config.yaml
dataset: "synthesized solo parts of chorales (CocoChorales)"
mlp_ratio: 3
pooling: "class_token"
Rows from block 2 of a small sound classifier, named by matrix and row number. Rows with one number belong to one neuron. Each number is 128 + 24 x the weight over its row's rms, rounded and kept within 0 to 255. All counts start at 0.
After each neuron's rows are labels from the 100 clips, of 14976, where the neuron reaches its highest value: "strongest on" is what is common among them; "peak on" is the class under the peak. Only what is clearly more common there than usual is listed. The data: synthesized solo parts of chorales (CocoChorales).
# fc1: MLP up (model.blocks.2.mlp.fc1.weight, 768x256), inputs 0-85
# fc2: MLP down (model.blocks.2.mlp.fc2.weight, 256x768, transposed), outputs 0-85

fc1.284 [151 120  98 140 142 134 176 151  96 147 113 138 128 106 150 108 106 139 121 140 133 117 117 125 113 142 117 152 100 124 120 192 118 145 123 119  95 153  99 110 153 111 149 148 152 155 160 165 125 123 125  97 114 116 120 162 123 166 109 114 155 139 158 112 100 133 162  71 124 133 105 137 111 123 153  98 130 149 146 152  98 145 142 112 124 127]
fc2.284 [116 122 181  75 129 109 137 110 143  83 133 133 134 160 139 148 130 121 106 178 172 126 141  79 128 118 147 147  80  81 136 126 125 113 118 106 130 137 117 150 153  97 135 152 127  77 152 139 109 137 155 117 132 155 140 166 121 150  85 207 123 151 177 111 116 120 123 141 112 121 123 134  86 129 151 143 171 151 148 104 155 142  80 101 159 149]
strongest on: viola; note D4; note C#4; note E4
peak on: C#4; D4

fc1.66 [131 109 148 114 120 101 119 131 110  99 105  92 116 118 147 134 121 137 100  87 135 165  96 145 137  88  83 119 167 112 126 156 114 117 103 113 106 158 141  99 161 123 174 169 136 112 125 119 165 152 174 120  82 143 136 117 102 101 120 184 136 156 125 126 153 125  97 104 102 135 129 135 131 133 141  84 117 184 162  76 133 141 141 142 128 140]
fc2.66 [112 124 105 106 116 119 103 130 109  96 161 134 106 152 127 169 135 151 138 134 164 154 135 120 138 135 153 105 126 122 154 150  77 129 131 154 112 132  98 115 117 135 115 140 149 146 120 133  94 156 111 149 131 147  92 144 112 127 114 160 171 116 139 128 143 160 135 155 109 106 197 135 142 190 105 144 129 124 116 127 137 108 110 154 108 153]
strongest on: trombone; note F4; note F#4; note G4
peak on: silence

fc1.536 [134 128 132 155 122 116 131 115 115 182  78 150 109 126 161 102 108 137 138 116  38 117 121 143  85 139 136  83 121 140  93 167 145 154  95 128 104 106 130 103 124 108 156 132 100 133 106 142 149 118 140 132 119 148 172 117 159 115 166 123 126 156 147  98 120 119 128 133 106 138 127 136 118 151 126 114 122 175 131 113  75 134 155 144 119 124]
fc2.536 [143 136 103 117 132 132 126 191 131 135 107 129 136 126 134 122 160 114 147 154 132 126 131 124 152 113 112 131 125 131 136 104 129 133 127 124 107 152 131 112 122 149 121 134 162 147 170 129  98 147 162 151 111 143 123 142 154 102  97 111 106  97 132  79 126 113 158  83 126 122 102 137 109  61 143  93 103 108 131 113 156 156 125 121 142 135]
strongest on: clarinet; note D#4; note D4; note F4
peak on: D4; D#4

fc1.175 [131  89 118 125 131 159 133 127 153 101 102 140 101 116 135 100 158 122 123 128 180 108 100 150 107 147 148 135 143 132 117 126 139  82 139 102 127 133 127 115 102 131 115  89 138 102 103  81 102 148 127 147 174 100 143 106 119 119 141 132 139 126 166 117 114  69 152  91 142 129 134 109  78 125  54 111 151 115 180 114 140 162 102 152 142  53]
fc2.175 [138 132  81 112 139  94 110 124 125 131 125 122 107 161 121 145 132 122 168 126 146 144 150 112 151 128 156 111 116 149 169 179 112 113 120  72  92 115 152 180 125 141  95 142 128 147 133 141 157 134 155 142 108 122 153 119 152 113 123 122 145  96 105 117 136 119 135 144 113  92 134 125 133 110 204  81 133 134 118 137 138 157 113 159 182 114]
strongest on: violin; note F5; note D#5; note F#5
peak on: D#5; F5

fc1.535 [127  95 141 141 187 122 141  79  94 123  88  90  86 135 106  90 151 115 110 121 110 163 117 115 143 112 134 133 120 135 137 118  92  82 129 179 121 123 151 158  76 133 101 140  84 136 120 147 151 106 128 135 124 127 140 145 108 129 123 106 170 111 121 139 113 132 130  93 127 130 186 147 115 113 147 153 137 105 128 165 202 138 117 169 116 140]
fc2.535 [196  85 145 158 163 105 115 143  92 130 148  72 145 128 107 121 135 135 129 180 146 107  87 141 145 146 134 140 128 146 125 132 139 106 106  98 138 147 135 104 124 126 149 109 124 104 116 123  80 143  90 103 117 152 112 138 129 138 117 103 134 147 143  62 111 163 156  95 127 137 144 179 156 182 125 150 111 125  98 153 101 165 130 168 114 121]
strongest on: oboe; note C5; note C#5
peak on: silence

fc1.492 [153 162 134 111 151 136 141 108 133 111  87 135 135 109 147 134 161 132 106 137 149 137 106 101 124 105 104 135 164 132 169 115 141 161 148 121 123 130 108 135 113 130 157 160 111 107  97 149 149  55 155 121  86 133  90 134 106 129 102 158 110 125 111 155  96 118 137 125 130  93 127 165 129 105 106 118 161 150 103 114 142  83 129 123 103 142]
fc2.492 [150  96 138 172  72 138 120 149 123 138 136 117  98  65 108  90 163  83 152 127 147 143 113 116  80 148 140 138 140 149 100 124 162 149 129 115 113 121 159 100 127 113 120 130 128 174 174 105 126 127 155 148 114 115 119 131 134 131 149  88 136 132  99 153 142 112 138 111 129 164 150  92 125 148 123 143 105 171 118 106 145 149 103 119  99 142]
strongest on: violin; note A5; note G5; note A#5
peak on: A5; C#5

fc1.697 [140 131  75 156 156 131 136 117 109  95 119 130 116 158 174 102 109  77 112 111  95 161  98 135 114 152 136 146 121 152 144 128 125  82 132 136 151 145 152 106 109 137 100 133 117 129 122 119 103 123 114 149 145 150 161 103 141 134 107 164 125 125 106 154 158 116 172 134 121 161 108 125 139 120 173 125 114 144 100  68 134 139 110 109 141 126]
fc2.697 [121  82 161 153  86 138 118 125 115 144  78 143 167 124  89 125 156 155 165 158  91 117 162  71 124  95 157 179 147 111 125 125 125 170 160 126  93 107 171 122  95 145 150 100 140 120 141 103 130 123 177 152  98 117 107 117 141 143 158 108  99 115 161 137 123 134 122 107 169 124 123 110  90 118  97 131  98 105 146 149 154 117  88 166  94 133]
strongest on: oboe; note A#4; note G#4; note C5
peak on: A#4

fc1.678 [141 126 135 138 104 124 164  94 146 123 179  97 154 103 151  97 157 117 116 133 113 128 130 113 127 163 161 137 141  80 137 124  95 135 145 109  93 146 140 102 136 104 104 119 104 136 124 111 147 111 186 118 163  86 134 170  81 115 155 141 124 126 110 161 128 126 123 126 133 131 170 131 150 128 153 133 152 120 136 145 107 174 130 162 127 134]
fc2.678 [110 143 142  83 115 118 132 108 133 168 109 131 136 133 143 116 142 132 127 129 123 124 105 117 138 107 106 164 102 151 106 154 147 124 136  93 154 116 125 166 116 112  85 115  82 143 125 157 164 130  82 133 103 121  71 144  96 136 129 133 145  72 143 135 129  95 125 125 125  71  96 108  78 152 108 100 128 141 168 108 112 104 143 128 163 162]
strongest on: violin; note A4; note B4; note A#4
peak on: A4; A#4

fc1.725 [123 156  70 156 100 121 115 116 119 127 146 119 116 118 130 123 123  96 155 142 133  94 166 158 106 114  93 116 127 144 167 129 138 133 137  85 145 141 138 150 161 151 142 129 127 142 154 113 114 117 120  78 106 110 144 126 102  89 111 126 123 123 128 135 133 113 137 133 105 190 155 131 156 157 138 123 141 138  94 117 143 118 115 158 109 112]
fc2.725 [169  93 141 115 117 145 147 121 124 121  99 135 121 129 147 139 100 151 112 105 107 176 119 155 135 155 176 125 133  73 154 160  95 147 147 130 125 104 131 131 111 108 137 104 131 118 133 148 131 139  85 113 125 142 104 112 170 121 144 160 115  97  75 113 160 103 164 135 177 115 130 130 139 123  99 149 135 178 107 167 149 138 129 106 137 124]
strongest on: violin; note A#4; note A4
peak on: A#4

fc1.148 [ 73 135 108 104 105 116 117  99 142 122 132 108 155 152 152 135  92  93 134 113 152 144 106 153 178 145 109  92 124  95  69 122 133 141 141 138 111  92 152 139 147 156 134 130 178 133 122  94 131 111  97 156 117  97 137 124 153 133 140 130 122 147 167 150 149  90 145 109 121 113 129 106 156 117 129 142 159 142 115 133  84  90 110 146 163  82]
fc2.148 [110  91 132 126 142 126  96 135 152 161 120 139 131 116 171 147 132 149 140 129  85 161 140 129 169 200 125 115 100 130 170 139 118 123  75  93 167 113 122 133 112 116 137 116 147 123 150 149 120 113 172 156  97 109  85 122 112 120 122 118 168 140 131 180 123 136 101 137 130 102 104 110 134 127  97 108 119 111 102 142 173 178 104 132 140 133]
strongest on: clarinet; note A#4; note C5
peak on: A#4

fc1.345 [113 195 129 100 159 139  85 121 147 107 139 119 145 164 128 109 137  99 101 128 167 109 164  69 124  88 149 166  97 110 136 162 106 102 138 121 153 146 121 177 120 132 131 151 131 135  99 128 186 137  88  97 146 103 124  92 152 141 131 121  96  88 161  79 110 130 107 163 134 103 125  79 159  99 126 122  90 134 124 148 136  80  96  74 159 153]
fc2.345 [ 74  84 133  93 144 119 141 119 134 107 116 112  91 152 113 114 142 116 142 102  72 111 150 127 145 138 145 127 110 135 128  84 145  98  93 112 135 155 141 110 125 152 154 135 126 129 149 154 143 118 130 151 115 148 104 117 143 132 107 135 113 126 124 117  90 102 135  89 141 149 142 141 142 112 189 151 121 110 161  84 159 144  83  92 116 137]
strongest on: oboe; note C#5
peak on: C#5

fc1.627 [ 97  82 116 167 124 131 124 106 134 142 139 147 146 143 158 109 134 162  85 112 149  90 126 140 159 149 175 133 139 147 115 128 138 130 158 110 135 144 100 151 121 128 116 100  98 127 129 117 119 149 116 136  98 107 139 144 140 178 111  94 139  88 181  70 116 125 143 148 154 128 124 108  92 117 152 126 101 105 119 124 114 111 125 114 133  98]
fc2.627 [122 119 132  78 140 187 131 144 144  96 134  88 136 163 101 142 122 109 131 129 115 143 120 115 137 110 116 125 122 150 143 150 103 114 109 115 138 166 127 126 137 100  92 116 139 129 126 163 125 112 129 116  78 160 129 124  87 107 126 141 130 147 129 117 132 120  80  99 103 106 107  97 138 134 132 159 147 129 125  83 120 194 115 137 113 160]
strongest on: violin; note F5; note C5; note D#5
peak on: F5

fc1.736 [122 154 103 177 119 122  65 136 146 174 120 130 152 160 159 134 120 129 145 122 131 140 155 145  93  91 112 117 114 129 128 121  93 142 106 120 125 150 136 192 158 118 113 152 125  98 112 143 124 117  77 145  74 141  84 111 118 140 128 209 145 106 143 153  94 150 115 103 104 117 121 124 121 105 145 128 102 137 102 116 189 108 123 128 109 141]
fc2.736 [114 131 117 133 173 118 111  92 137 117  99 130 142 116 143 129 130 131 122 164 126 121 111 133 139 137 155 105  89 130 124 170 143 125 137 115 106 101 114 170 117 124 123 150 149 130 127 108 164  82 104 100 152 114 148 140 109 146 160 177  78 126 104 144 100 100 110 131 150 150 142 158 167 125  91 128 137 162 122 156 107  96 121 127 109 121]
strongest on: violin; note G#4; note A#4; note C5
peak on: G#4

fc1.176 [148 140 137 149  97 154 141 147 137 121  96 165 159 134 170 112  96 111 110 136 130 124 147 169 104 151 130 121 136 184 131 165  94 165 159  94 168 138 120  88 141 135 185 114 104 115 114 130  82 106 115 131 115 129 127 146 134 137  92 145 140 141 124 136 160 143 128 121 163 124 100 124 126  98 107 147 161 113 127 126 133 128 134 121 133 121]
fc2.176 [130 124 116 101 139 134 144  91 152 103 127 107 122 158 170 142 171 147 145 135 140 139 125  94 153 129  90 143 100 127 118 164 145 126 151 132 106 142  99  85 167 122 102 131 161  79 129 104 134  97 131 129 149 163 142 159 105 116 130  94 138 138 142 133 140 140 147 148 131 136 137 132 124 106 127 131 158 171 140 110 144  95 115  76 164 133]
strongest on: viola; note F#4; note G#4; note F4
peak on: G#4; F#4

fc1.692 [132 155 125 135 139 101 163 107 100 121 102 133 103 119 135 135  83 139 125 150 126 108 152 119 123 154 100 136 111 121  59 117 150 137 125 128  69 111 141 123 134 142 124 108 133 167 148 108 156 114 153 136 154 126 164 176  95 147 130  74  97 116 151 154 151 148 138 121 162  97 152 126 105 121 158 128 116 141 121 128 158 104 151 120 115 139]
fc2.692 [132 122  94 183 113 128 148 114 121 145 107 158 107 135 168 102 102  92 129 132 111  85  97 135 169 144 127 122 132 126 145 115 122 109 132  89 143  95 110 136 143  69 132  94 115 104  78 158 143  73 130 145  92 158 131 154 132 143 120 103 160 134 136 130 102 163 101 131 147 148 184 130 123 122 151 143 122 100  80 147 170 145  88 144 136 100]
strongest on: clarinet; note C4; note D4; note C#4
peak on: C4

fc1.310 [103 162 111  91 109 117 108 169  98 154 123  96 160 146 142 152 138 130 104 123 122 149 155 124 179  71 127 135 157 152 148 118 119 113 107 144 154 131 138 147  99 129 141 129 116 104 149 103 121 135 104 167  94 128 182 107 130 109 122 102  84  98 156 142 149  55 111 127 104  98 126 133 139 130 180 145 132 167 107 115 162 119 111 122 157 143]
fc2.310 [148  98 130 152 160 122 138 126 105 134 107 147 121 124 132 121 111 118 123 137 154 124 171 131 101 106  81 123  87 105 143 110 165  83 142 151 144  97 127 145 134 149 180 120 175 205 123 111 119 119 131 128  85 111 133  89 122 153 144 117 113 155 130 100 138  89 110 150 128 163 136 105 125 107 105 107 147 160 145 124 123 145 116 102 154 155]
strongest on: trumpet; note F5; note D#5; note G#5
peak on: F5

fc1.663 [139 162 114 129 147 143 129 173  84 130  92  89 173 108  96 143 115 101 166 123 153 118 124 123 134  92 154 125 173 105 115 129 115 153 118 108  91 125  94  99 101 114 130 102 107 141 103 132  99 111 139 141 135 108 134 144 135 110 168 139 117 130  94 148 154 132 143 123 138 136  92 107 147 141 113 138 184 110 158  94 131 188 165 111 128  94]
fc2.663 [ 87 144 163 167  91 111 112 129 142 128 111 150 111  97 133 129 128 148 139 127 109 113 147 114  87 103 128 124 152 135 115  94 148 109 155 164 117  95 144 170 111 130 135 157 113 145 146 136 132  96 130 132 124 115 156 126 141 109  96 122 145 126  95 145 159 125 101 134 132 145 111  87 113 113  85 146 125 142 150 149 166  83 109  94 117 127]
strongest on: oboe; note A4; note B4
peak on: A4

fc1.264 [151 150 162  93 159  84  57 124 134 130 111  93  99 119 148  83 130 146 115 146  75  90 135 130 149 112 118  94 165 159 133 123 141 132 108 165 164 125 115 117 101 122  91  92 124 101 112 118 124  98 126 113 142 158 150  71 148 146 115  95 113 113  95 155 160 124 154 148 103 167 121 137 125 142  71  93  82 142 199 131 114 125 155 122 120 152]
fc2.264 [131 134 131 134 114 117 175 123 127 150 109 126 144 124 106 143 125 122 133 125 141 128 130 116 130 128  96 182 106 158  86 133  64 150 138  66  70 130 130 107 135 154 128  95 162 127 125  91 118 113 169 180 130 109 111 134 127 122 108  86 161 111 157 100 130 141 150 149 156  99 108  91 136 110 139 117 135 106 110 172 154 150 144 117 145 136]
strongest on: oboe; note A#4; note C5; note B4
peak on: silence

fc1.118 [132 132 129  83 124 158 138 181 135 128 118 127 121 152 169 104 126 127 151 111 178 202 128 132  97 126 133  92 121 143 130 131 151 154 152 156 127 144 114 138  95 141 142 113 115 156 126 119  82  80 153 115  98 135  99 146 122 128 133 129 169 130 132 127 165 124 108 118 115 119 141 134 108 136 112 142 159 103 113  97 109 173  84 129 134 155]
fc2.118 [139 126 148 117 146 107 106 171 163 126 143 103 103 132 156  90 157 147 117 143 118 130 132 146 139 118 117 137 130  88 140 124 169 108 158 121 152 174 165 141 149 139 109 137 147 117 163  78 122 122 124 141 157 159 114 147 140 114 106 144  83 130 133 103 152 122 165 118 136 144 158 129 120  94 125 158 102 101 107 145  96 122 119  89 124 171]
strongest on: viola; note F#4; note F4; note G4
peak on: F#4; F4

fc1.393 [145 146 128 148  88 132 132 106 125 143 132  83 122 133 113  81 157 118  96 123  84 105 132 124 181  91 114  83 141 126  94 147  97 105 169 136 101 117 156 116 126 138 108 136 146 125 143 128 138  95 128 146 164 121 142 122 138  97 148 129 115 133 119 159 109 131 132 110 106 121 119 130 126 145 115 151 108 114 148 150 141 124 104 144 149 102]
fc2.393 [133 126 121 103 130 119 102 143 150 157 131 137 101 112 128 120 147 135 114 128  83 114 180 141 145 115 127 129 125 100 124 230 117 128 117 191 138 144  93 117 125 111 103 102 144 113 177 113 117 117 151 108  92 177 118 137 143 145 104 106 119 144 127 175 173 129 141 136 151  87 130  82 146 135 146 169 119 133 120 116 171 149 126  81  98 109]
strongest on: cello; note C4; note B3; note A#3
peak on: silence

fc1.730 [ 70 149 129 107  90 108 116 166 174 140  68  99 134 154 109  80 124 133 143 140 130 118 146 114 159 114 112  89  79  92 110 169  65 152 151 104 135  97 137 131 120 149  80  96 154 145 140 142 170 155 123 154 161 112 135 102  97  91 141  97 148 116 104 104  99 126 150 130 169 101 138 102 136 121 110 103 140 123 176 120 133 116 150 102 113 141]
fc2.730 [141 101 111 108 145 143 120 119 120  95 139 130 122 116 131 156 133 140 110 120 112 121 149 146 165  94 122 151 163 119 122 167 105 122 120 144 107 169 112  95 117 153 145 105 139 163 168 129 132 150 135 172 126 116 114 148  90 183 133 143 172 109 127 139 156 163 144  98 135 125 115 132 107 110 122 170 113 145 148  70 112 111 128 141 102 122]
strongest on: trombone; note G#4; note F#4; note G4
peak on: silence

fc1.75 [120 117 130  86 120 180 107 112 132 178 127 177 137 114 106 165 110  99 125 130  95 118 141 155 153 101 141 142 150 161 107 144 163 131 109 122  94 131 119 174 145 110 105 113 132  93 119  78 141 108 138  83 108 150 152 122 142 169 142 158 126 106 122 127 124 154 104 120 124 115  98  88 129 145 141 133  72 169 150 117 105 148 111 117 116 187]
fc2.75 [135 134 129 155 123 100 112  95 177 113  90 132 123 118 114 113 123 140  96 128 124 153 107 128  70 132 137 123 164  88 103  96 103 137 134 113  78 141 132 127 145 176 143 110 108 143 135  83 119 149  79 102 178 158 155 108 124 137 141 114 105 119 153 113 128 130 158 133 138 185 135 150 151 133 121 113 132 178 125 125 107 103 142  92 116 117]
strongest on: trumpet; note G5; note F5; note G#5
peak on: G5

fc1.334 [123 116 112 103 139 158 146 159 133 111 124 132 115 145 133 130 115 149 144 107 120 101 137 113 159 105 146 135 160 120 184 128 127  95 138 150  96 123 111 182 151 181 130  92 128 103 107 159 144 140 144  75 149 131 123 163 115 120 128 120 129 113 116 136 115 147 118 114 152 122  90 146 114 102 156 114 119  90 147 143 136 137 100 119 180 139]
fc2.334 [ 93 134 155  89 135 105 104  83 139 152 148  86 112 126 155 137 154 126 147 152  86 139 157 144 124 170 150 140 134 129 150 115 147 115 133 114 124 100 115 109 149 108  88 109 150  77 128 128 109 141 135  80 133 153 134 105 173 111 116 105 121 162 173 125 147 142  69 109 136  81 118 114 160 140 115  72 134 140 121 152 102 130 113 119 133 128]
strongest on: cello; note A#3; note A3; note D3
peak on: D3; A#3

fc1.621 [125 147 131 101 121  99 158 116  73  99  96 150 131 130 125 137 106 105 136 130 105 113 129 180 115 105 178 114 120 145 145  96 139 106 131 130  78 155 150 150  77 110 153  83 135 172 136 123 154 151 110 122 138 137 114 110 170 104  98 140 118 165 137 155 138 129 160 108 132 104 111 111 149 156 157 117 161 114 129 113 144 140 106 113 120  75]
fc2.621 [140 141 146 119 140 160 102 162 142 141  65 131 136 149 108 140 107 162 120 124  85  88 124 108 112  85 124 142 128 117 145 158 115 109 149 155 124 111 117 139 150 126 125 107 120 105 106 133 137 106 139 114 168 108 147 113 162 122 119  94 130 136 157 133 163 107 132 132 114  88 102 112 149  91 138 131 101 114 172  98  90 108 113 160 202 123]
strongest on: cello; note C4; note D4; note C#4
peak on: D4; C#4

fc1.249 [130 151 119 156 103 127 153 114 114 115 124 166 104 110 142 150 108 118 189 132 121 129 152 105 108 102 140 123 126 154 115 159 150 145 150 124 132 161 113 135  95 155 123 144 143 147 155 123 141 117 160 143 124 143  93  89 102 128  93 129 129 125 165 124 150 141  89 118 141 123 164 130 133 146 112 139 128 137 120  78 147 140 149 109 135 139]
fc2.249 [ 78 108  78 132 147 122 132 151 129 115 116 144 167 147 129 143 154 148 105 113 140  91 130 132 126 124 130 117 163 115 105 103 123 129  80 108 175  98 132 146 115  70 127 104 109 150 140 161 155 131 155 130 125 159 146 158 165  79 157 151 130 118 129 104 166 105 125 131  67 116 101 148 123 152 122 108  81 169 109 126 103  95  97 135 116 160]
strongest on: clarinet; note E4; note D#4; note F4
peak on: silence

fc1.76 [127 144 109 125 160 126 148 153 108 166 123 132 125 116 117 124 122  73 137 140 111 105 148  97 137 167 122 109 104 122  84 148 166 131 113 124 110 145 131 128 122 138 123 124 117 132 140 134 135 132 170 121 104 123 138 143  96 140 156 102 141 103 192 163 157  92 129  93 129 155 103  97  73 136 123 110  99 107  89  78 146 146 136  78 112 132]
fc2.76 [161 138 104 105 111 153 148 131 115  85 111 158 101 132 101  99 131 113 124 119  73 170  76 118 132 125 167 131 124  94 169 121 128 157 175 117 102 111 123 151 152 109 129 105 117 169 113 139 121 162 134 124 145 143 145 153 126 127 150  98 134 147 164 115 103 139 139 120 161 134 119 100 145 129 166 138 134 144 109 108 114  72 125 112 138 131]
strongest on: clarinet; note D4; note D#4; note C4
peak on: D4

fc1.108 [145 159 158 117  92 123  85 116 138 139  91 102 117  97 136 119  95 127 147 173 141 134 121 125 160  87 102  92 121 103 109 131 121 121 158 114 131 119 103 129 158 139 109 125 109  87 112  94  90 168 133  83  96 119  96 160 162 143 141  78 125 152 118 127 144 133 145 109 151 127 123  92  92 115 123 125 132 129 137 173 114 105 110 121 120 186]
fc2.108 [110 108 121 147 148 191 127 123 127  98 183 141 153 111 107 147 159  85  82 118 110 144 100 125 146 161 127 111 147 149 102 139 113 135 122 104 103 108 151 137 124 156  93  89 158 157  97 143 124 132 172  83 160 119 110 121 134 165 125 129 132 146 118 121 132 123 131  98 135  99 104 168 111  93 124 110 133 174 145 126 110 113 141 137 111 138]
strongest on: clarinet; note D4
peak on: silence

fc1.620 [150  91 133 157 145 136 105 166 104 173 164 111 166 168 136 152 131 122 123 130 115 121  80 137  95 121 128 139 124 127  99 132  99 170 112 110 132 146 140 134 112 143 138 108 132 108 121 118 148 134 114  98 109 118 119  97 169 132 142 135 140 121 126 144 126 142  94 159 108 142 161 142 137 183 117 128 130 111 138 116 131 101 123 174 192 117]
fc2.620 [117 145 168 117 134 160 142 166 133  93 143 105 146 173 106 120  79 161  90 136  79 139 151 132 154 154 111 125 119 151 134 141 137  99 139 111 105 109  71 160 101 123 145 145 120 113 133 135  98 111 125 131 110 125 142 140 150 115 149 154 109 114 142 133 103 131 109 107  81 108  93 117  89  95 136 129 134 133 125 108 120 127  74 105 109 138]
strongest on: cello; note G#3; note A3; note G3
peak on: G#3; A3

fc1.99 [ 99 169 111 144  96 149 120 117 130  92 155 137 173 165 149 109 144 155 136 151  83 127  87 124 160  97 122 105 102 140  77 112 165 156 130  78 132 171 124  90 171 136 150 138 146  83 121 163 166 175 124  96  62 127 146 128 145 120  99 140 111 132 102 130 135 116 191 142 174 124 126  99 136 138 108 117 139 125 147 162 143 118  80 123 127 135]
fc2.99 [115 107  98 128 152 124 108 127 116 117 191 114 134 133 110 111 111 169 110  75 109 153  77 131  89 130 111 109 149 104 180 130 147 146 121 133 150 199 100 169 130 116 104 139 117 102 168 129 170  98 109 120 109 164 129 127 159 149 116 135  99 138 168 125 138 100 119 181 143 121 105 121 153 109 124 116 122 106 129 138  94 156 118 133  93 148]
strongest on: trombone; note G#4; note G4; note A4
peak on: G#4; G4

fc1.254 [122 135 102 108  84 131 128 164  95 126 104 122 139 150 139 136 120 100 110 114 120 137 140 155 122 145 125 123 162 129 125 172 103 116 157 139  98 125 127 127  68 151 146  85 155 129 103 127 148 103 143 123 141 153 163 137 118 137 165 152  64 160 126 108 143 155 163 129 143 147 130 164 144 166 147 109 120 151  90 192 157 153  91 162  95 126]
fc2.254 [137 161 141 119 165 140 125 166 143 102 146 114 154 134 169 122 115 114 150 108  94 162 114 127 114 126 138 125 123 161 159 115 128 133  97 114 108 129 167 157 126 129  89 138  74 151 112 127 149  87 140 124  93 118 141 140  84 131 145 144 116 162 108  85 128 152 115  87 163 129 156 120 112 144  86 158 154 109 157 141 132  87 107 149 135 115]
strongest on: trombone; note F4; note F#4; note E4
peak on: silence

fc1.529 [ 91  94 175 151 142  95 137 113 123 104 139 130 119 113 150 143 153 107 153 135 123 120 108 117 142 124 142 116 117 138 169 107 152 112 144 142 154 166 136 149 150 109 133 140 101 131  91 182 171 119 165  77 147 140 114 124  91 143 134  87 162 115 129 140  93 140 139  84  67 158 131 131 133 147 201 113 131 140 101 100 144 122 138  80 130 130]
fc2.529 [134  83  89 145 127 123 100 112 146  93  93  85 144  84 152 115 146 141 139 142 112 132 124 138 131 161 119 127 158 120 147 144  86 120 155 142 124 166 110 139 109 118 116 103 139 134 148 130 124 145  98 105 158 131 139 160  85  99 120 136 150 126 137 101 135 105 135 136 106 105 187 101 157 109 126 138 141 110 138 153 134 145 111 170 138 154]
strongest on: trumpet; note D5; note C5; note C#5
peak on: silence

fc1.418 [166 133 102  99 145 103  93 153 133 108 140 198 115 143 124 177  97 129 120 138 138 133 136 126 158  83 117 134 137 124 121 130 121 100 118  83 105 140 124 105 135 105 141 123 149 126 119 127 140 115 138 101 165 146 109  70 136 138 138 136 117 112 129 148 111 175 156 133 148 122 146 109 174 111 121  81 109 150 169 143 141 167 119 134 161 168]
fc2.418 [130 118 115  83 118 140 110  85  76 159 145 128 128 110 163 101 103 150 140 155 156 103 163 135  82 136 132  85 135  96 153 142 102 169  92 166 116  93 113 106 114 135 136 106 146 166 167  71 178 129 117 153 142 154 139  82 168 184 115 147 177 134 147  76 122 159 122 155 113 123 146 141 108 161  80  89 102 117 124 106 155 132 103 152 112 114]
strongest on: violin; note A4; note D#5
peak on: A4; D#5

fc1.520 [100 138 111 159 158 138 111 116 109 136 134 135  98  98 126 145 145  72 123 147 157 117 129 126 110  98 171 145 125 181 182 144 135 168 115 113 132 162 133 150 139 143 121 160 153 157 134 131 147 161 136  65 160  83 135 112 138 171  97 133 121 128 125 165 103 156 142 131 107 127 145 140  86 141 128 168 103 131 140 145 125 129 154 128 139  89]
fc2.520 [154  88  91 130 126 109 150 116 169  91 120 125 151  82 110 111 145 111 131 120 122  73 192 119 181 176 160 142 171 115  99 170  96 118 136 139 122 157 135 135 109 142 133 101 121 125 161 116 139 115 121 109 100 143 126 116 138 142 147 152 136 142 127  89 114  89 154 174 120 138 134 113 150 159  57 139 136 143 138 101 133 132 163  89 120 103]
strongest on: oboe; note C5; note B4; note A#4
peak on: C5; B4